A small segmentation model, trained from scratch: 10.7M parameters, 64-pixel images.
Rows from block 6 of a small segmentation model, named by matrix and row number. Rows with one number belong to one channel. Each number is 500 + 40 x the weight over its row's rms, rounded and kept within 0 to 999. All counts start at 0. Numbers have three digits each.
After each channel's rows are labels from the 100 images, of 14976, where the channel reaches its highest value: "lies over" is the class under the peak. Only what is clearly more common there than usual is listed. The data: Sentinel-2 satellite tiles (TerraMesh).
# convs0: first 3x3 conv (model.enc.2.0.convs.0.weight, 192x192x3x3, each kernel summed), inputs 0-191
# convs1: second 3x3 conv (model.enc.2.0.convs.1.weight, 192x192x3x3, transposed, each kernel summed), outputs 0-191

convs0.140:438507484422502451521500478482502510520538451465548492505489472478539480510479408468487512505534552522515503507422483390516514512533605522522476420494425490491464494506500501472488426532496468563482527533511422467534524528551535513518488485471426473551472500507504575474516538405507529564548428462450461512556531429485505468482457432519485538492480477450465499518469453502399557561528470535521476448520420488495523435499535440488580479481502458527488490518469611498417452434508471458520462544486428495499510462474546496507489481516494485555564454506525539466458487529433540450
convs1.140:478505480480453421512489462444565449480443564556567476450468528540560515494483481564542490481467466596568452475551527470538525469439510578512501431409488480483468487513468552493484432472498444523523527495448442503465483480469541506530539523552513447507528538515500529527513493534521491452545534480483465495484483475480498485503533485504456489525557453502509449535577556436568431459523449512533489516477524513521386487474560457502456530480541440511543460538456573489472466534503550520546459475531537475473411477513529410464495523492538525530576547445525519549576545430506556536
lies over: crops; water

convs0.117:495450460551480509473512546521396501480528495499467473496520513499507445529429477439510509549475496516498472438494522559444528471447533523537456397500454498479480483455469516450452543461542549513420480529499477496549447556447508497495498503516526508531468539532444458478473523528533556502410518516476480458476568529557520477443509556470460463483500421511471554504377529572457561492531398439498483492425528496568475409517535478457573499450496543541498506490521473518533522488520531464557462520495452500537471449483510563472480438471505500588491415449439546506521543556504476500
convs1.117:532518510557466542500481478385584536489494470437551524547539503506526508530466488492473540470464481449412537538464486569516522472434420459475523514505548484479487447508540470549463527517561455569511570481480495501514531528499512480508465468469468439528389508480450515569529448476437487485477452498484436535519509487539533577475472514548607498555486516484510541472520514504542472508480479419503559544478487526541544544520506469512482456516504515412451508535527564470521518595499469506482528511516480440484559526477546415418476513493565515498501535591542510559491517412535548483
lies over: water

convs0.11:509527572543503549588504522415490493561564493514558406530510558482465492521449403433513492501516490510523493492495485526530464491463550510505495472504526495477536532506516506570503606467578473519479497511516517508475587508485487503472523496499540414441512498493506439428487486486499492550506520465438544515452522439390511539535485381507455571525519520515573499560553455536443459483515566526452442512504438488544557443555469466487532485516517572479472541463525501536526535538519536493489488442519531516514513498446453546468501516518468521480553499569613520528557483529472471540
convs1.11:497507437567418450480515516572480452440498502512559495415506403516502484459440556504492509518473500475521566489434576454476494427513558545445575558533529481488511452509470550425541505514522507426551531468567496526558464506521533558551500530470463436450470487520486471421437472526439466445485440567471521472534546480481475483524455473505534463527438457509512477496577430413513443492496588568498480530539491487530440513488480481491483512508516583503544497522538532533551450500493503583503466477464472451469531569511486499528504526480518466512453434483516453483528532562488485479
lies over: snow or ice

convs0.10:488441480460542548507497472534532522560540498479512500517462537513519527510498469445420529631545536558533524546440537526441480502425427522518488413475471509481425512501468477471521531509518498482484500528550495481557520558559454489515500467489514434520500477522550614505480499514490461591473539490429496548511527481487529547500508401461480538542520522442450436513440523479522450511577437526519490523485464519477546409460474428445572411475477489488479472507484479525519475489480523548439520506502526483481501475454457513474464500490505504639468537494497451467542458497486584473
convs1.10:468478439483550525442502493491556447499452485435489533537485460506451481455476523542488463491453443571543506555498430463494457484522539509469513550473481509509543508481555436553537550525383587456520506557528520499549529482486547473569519463486430436521495419451535499501542488523448481463518589496434535456504450522487513449598521459600485550495553509553511451541519534459436517478528479530480474512522530532508499439523500542496495523490457441507523586498510548496504518521519574469466495468526507417477504554501494399560509493523460450521502460527443477532560529456534444559
lies over: water

convs0.166:552451488482545531468585480430502455530499509483521468460426500425491586532480455498392499548509512432494480528503490562545472466423503486496542404521507540498486497460527576455532570484467550514533469524483512526532507536592568457529530466491520511567534555546500479475452537432511486480535489500521460486468460523479461476491511520394531469558459443481535553538524522516517491462524448475543492464470452479501573490487488440564501431482446463510552555532377584522475496460502461455476465498442544533517472511464489546458484511497527481430563498499471531457477497548456511466
convs1.166:440472521596481535588478449543546479498543491466494511472478456539581568481427508459530476515509471496576441492512509533460510514543529531554473504491517412514516490493534453524504464498477477484515556523494440496476501526573476451580490558497444549477508471505528503465559517530522479467528523515437474529519465410488578498562506447551517523453467449506497511486521477416522512514528503558428454525456415485457497474500516535526467538503540567547525542500561540510467459536567498539519489464479579531480468575498356521447516554527441535500445478469465489459523552514483511577
lies over: snow or ice

convs0.136:522527469476541497428500452587452547486514498521420495487486409400530505522496509506497518536536476445509523520576501533487527496511462550509504568513573481487543511501510549498472529505507502510561479558465506491477461519499470531542469503598520530458516484499484440595517499558519571554555488523548471497497560487518474481469495537408509460516558511533451535470472589555488506465559518463517523561516470500486548534498514562538570503533509528542439474455489616510440533534440517505520513539446532482411500469460528505503495510555605559591460522497440515517469441425506486483
convs1.136:513491526533496520483540484515512443457456521455436511482554534577477525496488547566465566567519545522523484573479430488464478480546422497498513500527439545531384535502513503496501403447562486493415466528575563521525539490506575524490479525477462525513531537518544495522542467520497535451464514541454514456500569536523499470500537528541466540447400516494548559539559510519415473551440438457525540504522491482470516493515619424507451520439502541421575502548506563472481501496533516522468536486525535480547500470465452463463478464460444512497487426508476508498474489510468433504
lies over: clouds

convs0.186:460516536400478511465481473507450506490479482526420503505539434519446566498526650452433495481473519440521493488518544409502496456514525537495491528477529447510490486505495589485480458513453442505557515526440529540506467485482486499468506496555578494513505518521468467500430456492540485520530447564490445475500520461511455496464516491503510482544504527373393524509453547491497505463491513551550465560535473514481588494483518537505492476544520473501466496450535561599551503480532528428491519529414569529501591458511549569495527517551539455552486518474476504451492468500535494446
convs1.186:484491517416495500516527517516517492460598532449502562577519536522532514566504439506512516489544487514534425499539524482507522532490492422476501419530527534503512522516554484544466425491533488509543525472541488546582494536457511474503473504577416478524502513567512526527531512442442440441602451553548490472426510479561503539485617563524508546515506498521498520526597496507473502500476497439515449531503480518444517593464497446469538547493532466573575521547467512430510491479456532544520623478485470440501523455531465526516498453509444508516527546516535447495483469505536469471
lies over: rangeland

convs0.119:521496509574530528440581503508492448436469444588466494498524481511417501479453401421521594481461504478475452506478491534524536502448492533486436432506480518490476492410507518520461455503528520542500447557504478524503558515500508499490450479552450541535507548497468454515579449387491597503508480452538452461479528509500494474575524511501523461526528458513509571512508494455503405487401487463587505549512506558517457514518577550514528483548507524511527498580551519460529448492466454443497503508434473532501467502500513582490548539509552540544494511534434486445498509456512507480
convs1.119:558456468435524530576508451510533520538464468464466549536487494475513545481494440533555552441508449496472506517461520561483556491497472499516496587490574514476485487573496505487513506487533465509585560516467579494520471475516551631500496485499538477518523541526482415438474546468517529555433536537417516478481491524465519531465595498485600530479568492508472376485529483574456533464477496555518473531505509533528496442497500575532432520446506421518521448536519497510475514444554531487500499456465506441531559501502498495459444462576486512462525550508568464491503450513521545491
lies over: clouds

convs0.64:445575437461492511520530494391506449541526441504525473497525524507515604428544415478472548432513494582508469502467523517513520571422580465488440518528441462557532492455507474590472499552535453508518516505510472540512553516518490543499560453500512489535492502538428521506497554481537566513547516466493461512673476491399512502473452508457533473508493536464514486535535498487537481459538617521500541539512494477515526494483472537470454507495478463449438458549514521539515455495505490535410508538550495473497463435451502486498496531510501500501524412480475520534496529486478501510
convs1.64:473479506498542494520419452487544513457489547511505453543445488523507455487499509526541469524470512586537539508404443507478482442477526435492538593491491527496521542560469496458561534454521507498465418530510441468531473428523473485538481522522556494499504468462539552449506602459490573552418545509469529491494555505513589547550525430537510515545495528506590499547488485483466512560530480429507449511560476504527523469461467447445453470442466537470524569509488481476538458445484553540499522511511511479455529566407464545529522468436415446520591514477492505481519474496510562480
lies over: crops

convs0.190:457493492570551526538482509503546520534498511488576489549439470448474490533499474438445515501561562397466489412490585545453468519456519532505480454447472462514475562515554512541550555463454468435532517448461472489523547439443415451454563490548513497537507451505471568445432503444477479548473574538454485468465496507497525487512486518428468437455485560472494488516485519497463531490505510529553488466586485475495553433524499521498491494496476548477545546438494554538523487530480531557469489502498603574457540520482553567473530526549505533422528533493480434519508504577477469511
convs1.190:500528569556528516505534531545492475494486484503487520517509471557561474559490504411513641528400536468519479498542492472454457532530564499433480478501557527526516514510559491416542458524514492534489476521531503463457484494497536570577501528503522543585539481445569517522525504430561498506431499478506513487407523489499493481535501538486426484438491463492452434496530468474476492513511486551476484521494520572561505505428440495467560527482510485503492540561558468499536484548417495460448547492474566479514455516461411565459483478478484486454496407472392518484523514540513560503
lies over: snow or ice

convs0.0:486515489531510507412477509523500506459522484457502492500486534462480483461472449394485524603528519601515538510458505472497499532544516492595519454561485491575510492479512553521472577460535485504571508574476450466536522515421466514511516416518491437461470476473430473460460560470527512529517511486463506576507541505510465485469539500479516443489511534541541469561482475507582503499489482478535472551481515490471535432485522592431471503491506454443539469514502457514487494503462457528384527457535548526530452448429480500471478514534564489646472471506442500483515461432531456523
convs1.0:429458521496424426517513561465552424416461511516491501487438458490543513477515520600481446498564506503520563483495432505430519461518459555393571534446548544435465513506489428516511491493520556495434554468582514489559511539519473488508548478470497539494538447535475509511470503417460558425493456461495488427590545506466480491554550521556489521509487456540562520556568549519473468448500472491483497514511426457503516503459532490492509492474507490535485520464451519524494458522545518466514439521509476441468448501577551420451480500504529422449545490491498465504464477546500509529
lies over: water

convs0.9:479508441466467498530502442540499463460517493595464503517570499476449558489453531501433515466529525488523476478496559429522536466449491468505549475556508478525524509455458561532506466459413494492608489506526537503517541567486568528460469486539514523443506532415444437578528544454435597488490473558433531460471558510419510489443477497459544474514553512448465507469464575482531533533468550507475506504532496518383480504512478482530546519498493419452514496519497534443516488533522492410503517469472496475493459515455546557491530481498501550486495499450554524463441414429506443529
convs1.9:532526521449473538459539446503475516433490507433463564522500483500536499468600548579570539446492507581452462522533476436531543512584482518505490464431514527507462514583508476470461535537508516503506476403446494528452507448444469590545442512517436479492491518547476539373537473440523532529514484481521478469484574480407458514517519508582514490491452506554447459509569484513483471562509475571466545548421474508549449514525489507493508479526520467533432492522506506521527490494448503544549484500482517493534535515613524536481471515452464474476531486513506474509538573445515443500
lies over: rangeland

convs0.141:513529529423469489574459506472528481478486539462444425515493529531507536475487470478513513523549516410484466473515512490485525527527493528519486459590438495517473525529543515488451379523507465417492460574475503503513541495429549479512511570484537474647495530487513507460472570451519524510520513551543515481416573547449527451507505580502515545525502519548528488491464526518464591503493542526506452503507437483451451478506560526544489550542462485488559553523497466531489512446529511418422492499473481473454442500522476561433501444497513488449525477471571512548450555457412491492
convs1.141:538478498546528448574495521483441455464529453548489478515521460461485536463546518578537446483438486525487591460526603556485480464523576454498499572497489450483569529488477530491544569480473508558551527552512527511522441550571446542494469503500516491543466475582431516552474442514429484493459465415520478519465545497478506556508498522482515456552476489511497503459565579454519494476495523457474513517497556496456520530536495449509525448536541589508493489484518483465432498503531493526532538515540526574467544450525526505589437568496448553503501508559563499483534484567598548529
lies over: snow or ice

convs0.164:495491483466565485475531500399544525440527492500440462497487484456501591489533552488536519520501473506530472473522487524528444495484509448508447475538402566459508529504436534586544508396501553536547523543456515482417541502544518495544443431484568432532465457511516556458463482502517551484448496493449507533522448525439467501533491474530453424509513527450454575504563497507487510410458479516593533524557499473484501507474533594555469512469491542528457496567517487435509501555520525455417493515532548503519524512535491483472397474483482512518512504494390452475468541510488510480
convs1.164:532509446492456423482455492439526450516498491483547524418535462550464551479476416514510448488504502560434545512516321541467459511538525531478485502551605460502537481522515481448543481558464476513523513416510529541421457505497496509559458517450452467533504489542479519477457497428485591548532491480502547455550504476506463496510474567476534504482464522501548528483493552490484549496488551475452467506491506563508527499473411528543473477567566471488468535474512552511553473441465566575514497522475483542513531576446543473442512546473527500487485481473498419571501516513537479495
lies over: snow or ice

convs0.92:496471492587486488511439535497516482458506513514498479490545497477499571479498590521504552521520450486493508473547575516478539478572507521503529503596471516472570529467451521476514446483434437493498492516536557547527502511528455462508569497575517496513465447501410450448435505579496536531483519553470500549460557562415444545509464553596498477471512564520475582402427531469545443520429534520474472540526552487556517560484546565519501512524483452516520505486517468484507557520434543533442562569533552502491456460534514550454538554489510514521517478513451481469530539442514484509
convs1.92:573599515487502512535461564564504484458562463485425500543465484534566549483479578484465503532466463504499493522483480496515492516516464543551540461457573515434452480531510447524557419527507493501486468464521512467429439514483532524444525548501480442484464458495477520510456440421544475501533501532448508471513525478476440518551547573487535484599474501514493498530551505532461482457549487455489504473474542559530437474538451581519522519516480566542485504503465498466524502500526585457476582534530511480511481493518573503568425595507605500440449548486482448431485489471570521469
lies over: trees