python train.py --muon_scale="spectral" --lr=0.016 --momentum=0.95 --warmup_steps=2800 --adamw_weight_decay_other_params=0
Rows from block 9 of a small segmentation model, named by matrix and row number. Rows with one number belong to one channel. Each number is 128 + 32 x the weight over its row's rms, rounded and kept within 0 to 255. All counts start at 0. After the name is the row's rms in percent of the matrix's.
Before each channel's rows are labels from the 100 images, of 14976, where the channel reaches its highest value: "strongest on" is what is common among them. Only what is clearly more common there than usual is listed. The data: Sentinel-2 satellite tiles (TerraMesh).
# convs0: first 3x3 conv (model.mid.0.convs.0.weight, 256x256x3x3, each kernel summed), inputs 64-127
# convs1: second 3x3 conv (model.mid.0.convs.1.weight, 256x256x3x3, transposed, each kernel summed), outputs 64-127

strongest on: built area; clouds
convs0.202 080 [ 79 181 128 138 126 126 105 117  93 184 154 127 142 143 173  59 136 136 151 138 121 206 138 168 144 142 140 151 137 118  33  89  93 192 124 111 148 127 151 124 111 103 140 154 139 134 137 124 124 120 140 165 128  86 114 126 119 117  75  29 111 104 119 114]
convs1.202 058 [156 136 137 124 142 144 144 120 187  64 121 151 176 102 118 225 136 151 169 119 114 103 101 141 162 145  96  99 161  96 229 103 135  88 107 148  36  83 137  77 112 130  86  90 145 104 110 107 114 116 132 118 118 151 105 105  96 107 104 188 154 101  94 106]

strongest on: clouds; main land cover: water
convs0.118 108 [242 148 137  75 139 146 156 127  32 123 127 133 119 139 159 136 138  93  94 151 129 141 128 103 147 136  95 124 102 167 128  68  94 119 109  90 210 125 163  76 136  91 135 144 154 134  95 137 139 140 140 109 148  98 124 147 141 131 122  83  99 121 125 136]
convs1.118 111 [152 142 129 135 134 142 175 103 197 147 105 130 173 122  99 158 121 146 178 151  99 104  88 124 135 145 155 118 182 104 244 178 149 165 142 149 113 125 123  71 111 116 112 112 115 149  79 124 119  45  98 139 141 145 115  95 136  97 160 224 126 136 138 115]

strongest on: clouds
convs0.189 094 [127 161 122 139 116 126  79 130 136 164 128 118 137 131 146 102 126 137 144 148 125 106 152  72 123  94 145 111 117  98  73 111  80  90 125  53   0 158 100 109 133 111 130  77  88 115  99 129 129 112 127 126 118 146 132 132 135 135 103  91 173 167 143 122]
convs1.189 084 [153 117 134 135 159 129  92 121 133 115 105  64 138  95  78 196  90 113 122  80 124 112 121 119 131 130  84 137 147 119 135 162 129 218 100 160 175 148 121 123  85 139 134 150 150 136 118 143 130  94 100 104 122  19 117 148 173  86 119 128 119 114 124 110]

strongest on: water; main land cover: water
convs0.32 151 [ 91 221 140 139 123 131  99 142 127 132 137 124 147 137 162 151 139 105 168 133 168 131 134 120 125 153 132 114 177 185 104 100 171 201 127  91 104 144 111  74 129 116 132  87 138 123 115 122 130 128 131 128 110 151 127 121 118 127  84 154 146  50 135 117]
convs1.32 146 [143  51 111 118 106 149 164 124 144 142 146  94  94 117  90 116 162 107 112 180  91 152 146  98  92 133 159 118  97 132 114 167 104  73 185 138 109  79  79 160 120 136 129 154 120 142 106 109 130 106 130 147 165 113 148 153 118 129 164 129 129 164 150  30]

strongest on: clouds; main land cover: water
convs0.244 093 [122 116 135 156 137 130  96 151 134 177 136 125 126 142 167 102 139 156 156 137 154 104 121 117 151 155 150 159 103 154 108 194  91 113 128  98  34 118 128 104 141  86 134 150 126 119 149 138 121 131 141 140 141  86 138 135 147 122 137 122 111 100 138 115]
convs1.244 040 [ 95 116 131 119 168 168 120 113  78  91 136 132 152 127 145 152 158  94 129  96 127 103 114  59 143 162 140  88 102 139 118  70  94 128 157 102 109 107 127  93 126 154 135 110 108 131 106 109 143 137 122 107 155  87 139 125 105 123  70  84 121  71 113 146]

strongest on: main land cover: water; clouds
convs0.222 042 [ 60 166 135 122 133 126  26 138  79 211 131 118 122 137 149 102 145 118 133 145 141 132 143  30 127 120 130 155 131  85  57  81 144  96 144 107  20 123 132 107 133 119 140 141 176 139 108 139 153 124 130 167 117 113 113 111 123 135  95 107 145 118  79 124]
convs1.222 025 [144 163 124 107 153 153  39 133 127 118 127 149  97 153 116 169 159 130 173 117 104 123  83 141 135 165 117 112 116 120  90 103 127 194 129  70 114  81 143  79 149 122 118  92 148 118 102 138 110 141 139 103 138 148 116 128 100  92 123  68 149 108 139 124]

strongest on: crops
convs0.217 136 [161 127 128 135 123 144 110 118 192  88 145 144 133 114  97 135 120 116 124  78  80 119 155 176  88 119 143 110 168 170 194 173 202 165 130 100 179 107 124 139 108 164 124 106  90 140 153 134 132 135 127 118 129 113 134 140 136 115 133 105 128 164 145 137]
convs1.217 161 [184 196 129 140  66 103 130  67 162 157 126  54 132 117 149  96 114 109 158 179 107 155 129 131 109  96 162 138 151 100 156 120 205 123 119 139 144 160 106 152 109 146 137 152 155  89 120 109 147 100 158 163  91 140 119  82  87 139 144 106 156 115 105  88]

strongest on: clouds
convs0.132 059 [ 53 139 129 138 136 140  87 150 131 112 124 125 108 145 125  94 120 104 128 174 121 159  95  79  82 136 107 137  81 185  85  40  63 123 103 148  86  93 111 149 111  97 142 142 173 139 141 148 144 144 134 136 150 104 133 139 133 133 110  93 151 110  97 137]
convs1.132 032 [173 118 138 126 165 171 122 117 123  99 116 179 142 125 161  92 130 101 172  70 122 154 135  83 146 121 128 126 190  69 110  99 107 133 163  80 180 124 131 116 199 103 140 106 120 145 113 141 138 130 140 115 101  77 130  96 105  96 113 100 120 142 107 118]

strongest on: snow or ice; main land cover: snow or ice
convs0.123 067 [ 80  72 131 146 134 132 114 127 128 173 137 126 133 146 138 113 140 133 100 130 152 168 150  67 156 136 106 148  27 108 166   0  86  75 153  81 156  87 146  79 141  97 132 157 144 131 118 118 147 129 138 143 148 190 130 141 124 127 122  91 145  52 150 130]
convs1.123 050 [118 170 140 169 113 126 110 117  76  93 139  88 134 127 123 148  89 130 121 162 128 129 132 206  97 120 161 100 132 145  53 151  90 179 114 130 171 182  88 150 122 139 121  95 137 129 131 140  98 121 113  84 100  85 109 108 120  93 142  88 147 115 151 107]

strongest on: main land cover: snow or ice
convs0.11 132 [148 130 131 109 129 120  58 125  76  78 131 140 116 125 116   0 128  85  55  84 144 151 120 102 150 118 145 110 145 194 125 127 153 114 135 110 188 136 126 147 128 110 134 139 134 133 134 127 131 127 131 111 127  82 142 142 132 125 163 155 138 180 149 134]
convs1.11 153 [117 126 100 108  81  95 177 122 158 108  86 108 148 102 108 220 115 123 117  89 154 142 144 106 130 120 107  97  86  58 109 108 109 121  99 168 159 135 156 143 139 142 125 123 105 132 150 150 136 108  86 111  98 249 151 123 139 143 100 162 140 139 132 146]

strongest on: built area
convs0.5 141 [182 226 141  72 129 128  10 122 152 129 123 128  92 132 123  99 133  95 186 155 192 153 117 120 132 135 136 134 164 155 181 174 144 173 123 135 132 113 123 116 129 147 116  92 125 124 154 135 149 126 128 127 142 184 124 136 122 130  70 141 121  95 121 120]
convs1.5 198 [148 132 107 150  98  67 168 116 194 121  67 135 150 109 132 107  96 123 146 112 110 129 105 136 138 111  89  87 126 148 166  97 123 118  95 147 122 156 165 182  85 108 114 119 181  79 114 144  48 171  93 133 132 113 134 138  50 116 188 147 168 159 108  76]

strongest on: water; clouds; main land cover: water
convs0.80 070 [100 159 134  93 129 131  89 132  99  81 120 137 111 128 107  85 127 123 116  82 110 130 114 116  66  90 120 105 129 118 145 139  70 171 126  63  45 159 126 110 135 161 139 144  93 138 128 140 114 144 127 117 123  30 128 130 124 126  72 101 115 105 145 143]
convs1.80 032 [ 83 116 123 126 137 138 140 121  51 125 135 155 125 147 127 100 158 123 117 119 128 129 133  36 149 111 115 121  44  98  34  77  63  99 113 124  80 118 154 135 134 131 160 127 113 159 123 119 122 176 145 123 144 139 131 145 126 133 119  95 160  93 132 193]

strongest on: water; clouds; main land cover: water
convs0.66 075 [110 155 118  96 125 125  92 125 116  82 120 138 117 126 106  90 128 109 123 100 117 118 123  92  82  88 125 108 147 122 135 155  64 184 133  57  33 156 125 118 138 150 128 122  98 144 112 137 112 141 133 112 145  70 128 133 123 130  64  86 115 120 113 144]
convs1.66 030 [ 65  96 110 145 140 146 118 128  53 129 130 134 128 147 132  94 169 141 103  98 125 129 138  60 136 109 100 144  33 101  45  64  83  86 115 125  78 118 144 151 138 127 157 137 118 155 127 116 129 188 163 139 116 123 125 139 143 121 109  87 159  88 133 191]

strongest on: crops
convs0.176 126 [ 26 228 125 132 123 115 172 135  69 141 118 121 143 128 146 172 127 152 178 179 136 150  93 183 134 143 152 102 160  93 103 178 105 130 139 118 202 112 126 154 127 124 112 120  87 127 135 125 126 118 123 120 100 156 134 117 130 133 109 142 115 197  91 127]
convs1.176 138 [160 112 103 179 118  76 156 124 180 153 145  75  86 126 110 106 111  88 107 174  91  55 108 147  95 160 107 113 128 145 129  91 137  71  94 153  21 133  73 145  89  92 122 119 125 140 129 100 152  24 102  76 110 122  91  99 101  85 151 149 148  78 142  43]

strongest on: built area
convs0.120 141 [170 117 115 171 105 114 162 120 151 131 124 110 101 118 126  79 113 148 132 146 148 116 116 185 123 150 111 122 161 149 230 168 130  69 118 180  85 116 124 150 151 137 130 153 121 114 121 121 126 114 116 138 114  99 129 127 143 125 130 164 109  91 125 108]
convs1.120 186 [116 155  45 144 121 112 106 134 170 135  87  94 142  87 125 147 136 135 134 182 155 152 154  94 113 128 117 137 113 179 112 120 136 174 147  75 166 110 101 140 103  95 129 111 103  94 169 123 145 106 130 106 160 173 144 144 141 151 202 119 132 173 159 120]

strongest on: water; clouds; main land cover: water
convs0.95 066 [129 134 127 108 133 135  33 127  92  80 112 140 110 125 116  95 138 128 138 116  99 102 132 149  68  98 123 104 119 100 156 137  91 157 152  62  56 160 119 108 140 170 137 119  91 140 121 138 123 142 129 109 126  79 127 123 137 124  60  94 120 145 143 146]
convs1.95 033 [ 96 190 128  86 165 128 238 117 134 166 151 124 136 140 140 141 134 118  96  82 142 151 134  54 133 156  92 129  88 134  64 100  63 136 100 149  93 137 158 152 126 141 155 123 119 152 166 110 114 146 132 120 131  85 132 150  93 111 141 131 151 132 122 134]

strongest on: clouds
convs0.8 080 [ 99  99 126 110 131 143 104 115  87 128 132 149  89 118 111  97 129 125  93  83  88  57 105 152 102 111 103  99 169 146 114  66 115 133 138  70 101 119 129  87 138 159 128 109  74 147  73 131 116 142 132 106 129  56 141 132 127 133 121 127  93 146 131 152]
convs1.8 032 [ 66  99 140 129 172 126 115 122  48  86 138 133 127 151 142 113 151 113 117 118 124 136 128  43 142 132 120 139  40  96  40  59 106  96 136  99  60 111 134 130 140 135 157 149 140 156 136 147 124 167 146 122 136 122 124 149 148 114  94  90 142  96 124 164]

strongest on: main land cover: snow or ice
convs0.157 078 [ 36 115 114 122 110 115 101 131  74  77 122 121 104 135 161  96 124 150 155 186 129 215  56  52 114 114 131 155 127 158 166  68 121 108 114 102  53  88 119 108 134 136 128 198 167 131 108 130 142 128 144 134 133 120 142 138 128  97 127 124 131  92 108 126]
convs1.157 043 [255 174 147 141 132 150 165 153 124 129 123 156 181 117  92 156 162 135 154 116 138  99 111 155 113 125 113  90 245  97  66  95  61 151 123 110 142 108 150 149 131 161 110 142 125  98 169 155 122 129 127 151 147 117 118 154 151 162 111 146 138  97 133 186]

strongest on: clouds
convs0.230 154 [148 136 131 125 129 137 140 133  82 216 139 135 122 146 110 112 137 138 104 130  78 171  71  63 131  93 136 125 156 144 157 128 121 191 151 121 150 178 136 149 129 118 124 155 167 139  84 135 117 131 136 163 136   0 123 132 129 135 103 157 134  59 140 140]
convs1.230 167 [119  81 136 139  93  98 178 103 141 102 115  93 133 116 123 122 107 135  86 167 145 192 123 134 152 156 101 110  98 136 101 124 161  66 124 218  70 104 123 165  92 115 105 150 104  97 144 139  90 113 169 119 110 235  91 149 121 159 137 163 122 158 131 164]

strongest on: clouds
convs0.86 094 [ 80 110 142 139 146 143  49 150  77 117 147 136 117 149 133 131 146 165 132  64 120 119 104 137 147 111 128 117 121 169  47  62  64 138 135  36  43 130 130 156 130 157 119 132 102 128 170 132 132 139 134 100 117  86 133 128 130 121 178 176 110  68 160 131]
convs1.86 087 [212 162 120 118 154 140 110 128 151 159 106 146 137 130 148 149 161 140 135 132 133 102 111 169 104 160  87 121 152 128 244 177 188 170 153 140 227 152  85  41  99 116  77 104 139 147 127 126  99 128  93 116 114 153  87 107 145  96 134 115 153 156 155 169]

strongest on: clouds
convs0.44 119 [155   8 115 139 125 133 109 118  79 126 113 137 129 129 125  72 120 140 133 191 124  82 108  98 113 103 120 140  80 123 113 111 110  85 120 153 134 137 109 137 133 126 125 132 154 138  86 131 139 128 125 121 116 111 139 130 140 109  95 129 133 127 165 138]
convs1.44 078 [149 204 121 114 153 112 226 103 190 189  89 132 170 120 152 185 155 121 140  95 107 163 151 115 146 163 137 138 159 115 165 222 114 159 115 169 128 134 131 100  91 107  94  79  91 126 101 121 124 162 116 142 104 104 148 126 104 131 167 185 134 150 116 137]

strongest on: clouds
convs0.36 078 [126  88 134 109 141 134 104 133  55  83 127 143  78 133 110 128 128 106  69  98  84 108 118 155 106 152  97 111 136 121  42  85 119 116 132 118 150  96 149 117 129 101 127  98 102 147  79 129 129 141 135 120 119  92 120 130 134 123 107 119 103  61 135 150]
convs1.36 030 [ 48 176 133 144 143 130 158  80 104 121 136 112 133 132 102 146 127 163 165 141 165 158 160  85 178  79 139 109   0 106 113  98  52 130 114  73  31 118 118 113 159 143 132 135 114 144 157 129 140 145 115 106 134 157 134  89 148 107 152  98 146 106 147 152]

strongest on: clouds
convs0.186 148 [ 43 153 135 104 135 122  95 122  52 179 119 146 104 128 133  98 115 100 111  92 115  77 123 140  98  92 108 115 136  94 101 172 109 195 129 150 153  77 136 170 137  86 142 182 123 149 154 134 113 137 123 141 136  47 130 121 140 136 117 118 100 108 109 150]
convs1.186 193 [171 116 142  95  58  90  98 141 144  65 134 139 156 119 116 119 107 120  84 101 138 109 118 134  86 131 133 154  96 104 149 141 222 168  82  83  83 154  89  97 142 161 138  98 112 132 149 104  67 132 145 112  65 200 120 109 155 132 102  89 137 164 116 137]

strongest on: clouds
convs0.115 115 [ 86  74 115 185 122 118  84 121 105 203 145 117 117 126 133 172 129  69 151 162 155 151 128 114 145 112 125  97 119 177  92 198 139 103 149 142  81  99 125 130 128 123 127 133 132 126 149 118 119 120 124 147 113  86 119 114 128 121 110  82 122 143 178 114]
convs1.115 102 [143 188 153 123 179 138  65 122 214  96  86 103 141 131 138 151 113 146 176  99  87 135 144 190 120 111 109 142 200 119  85 136 113 165 106 107 199 125 164 122 114 136 131 106 114 111 121 156 101 114 145 134 122 159 124 129  77 145 154 133 129 106 123  56]

strongest on: snow or ice; main land cover: snow or ice
convs0.99 062 [ 57  78 131 112 129 135 213 147  83  99 120 131 168 123 130  54 151 126 127  78 130 167 114  81 128 160 123 132  74 124  44  71  70 115 136  82 102 119 142  82 118 115 131 157 142 147  94 143 136 138 133 145 135  91 131 143 121 131 101  90 101  39 104 135]
convs1.99 032 [143 170 173 134 120 159 137 175 166 124  85 133 139 122 154 170 143 154 162 167 132 125 167 115  93 121  91 130 199 106 190 119 106 102 104 175 101 142 119 110  91 135 116 107 139 125  87 180 109 126 138 126 101 137 112 103 158 121 108 173 150 125 118 128]

strongest on: water; clouds; main land cover: water
convs0.71 064 [105 132 131 102 124 123 100 126  86  83 101 121 136 127 126  77 126 119  97  92 126 134 141 117  68 127 139  96 109 118 135 190  72 139 101  91  53 160 110 119 124 163 133 121  97 135 128 140 101 141 119 118 115  33 142 122 125 132  34 101 117  56 115 133]
convs1.71 028 [123 130  93 126 148 146 109  75 154 174 156  96 126 128 101 162 139 103 176 149 130 116 163   0 130 103 117 114  43 137  91  34  79 101 172 135  19 106 174  91 160 116 131 123 130 131 103 146 190 141 168 140 175 121  99 119 127  87 155 116 140 141  93 140]

strongest on: water; main land cover: water
convs0.64 070 [130 148 139 102 128 134  89 121  50  70 123 141 102 127 101 136 135 111 108 111  83 112 138 147  80  90 121  96 152 106  94  78  37 148 118  83  40 116 121 117 138 158 133  75  69 137 165 132 126 136 124 101 100  88 131 126 136 127 103 105 111  90 161 147]
convs1.64 031 [131 130  83 110 159 112 179 138 102 149 152  95 151 147 129 176 126 107 139 156 143 121 130  51 126 120  80 139  53 110 124 141  94 150 101 131 133 185 131 144 137 111  98 114 170 142 104 148  76 165 154 106  95  59  69 133 124 100 165 164 158 112  80 157]

strongest on: water; clouds; main land cover: water
convs0.85 067 [ 61 167 118 102 131 127 102 135 131 100 113 141 122 131 114  53 132 121  94 102 122  97 149 120  68 115  98 108 134 135 135 170  86 177 125  69   3 138 131 121 135 148 136 134  84 152 128 145 117 148 145 118 133  62 126 143 136 138  79 101 124  79 119 147]
convs1.85 032 [101  64 155 142 142 150 106  95  65 104 154 137 139 138 122 132 150 112 117 106 131 134 106  87 145 126 141 130  14 113  53  84  66  92 140 146  68 108 129 138 137 160 157 138 121 167 122 116 136 147 137 126 146  98 153 130 134 125 109  58 137 130 132 167]

strongest on: clouds
convs0.46 076 [140  64 139 142 131 154  55 120  97  75 109 149 120 143 110 100 137 107 114 107 100  84 119 173 118 128 122  98  93 154  84  14 176 103 124 127 186  90 156 113 132 140 136 158 101 153 144 138 124 144 132 118 129 136 136 126 133 119 113  80 111 117 152 154]
convs1.46 039 [ 86 177 145 104 102  82 250 137 114 143 156 144 134 123 154 175 149 111 109  66 140 138 150  90 124 129 119 120 106 102 127 176  31 158 100 148  93 134  91 108 120 121 128 149 134 159 127 142 121 153 159 151 127  86 116 124  84 145 112 182 123 162 131 164]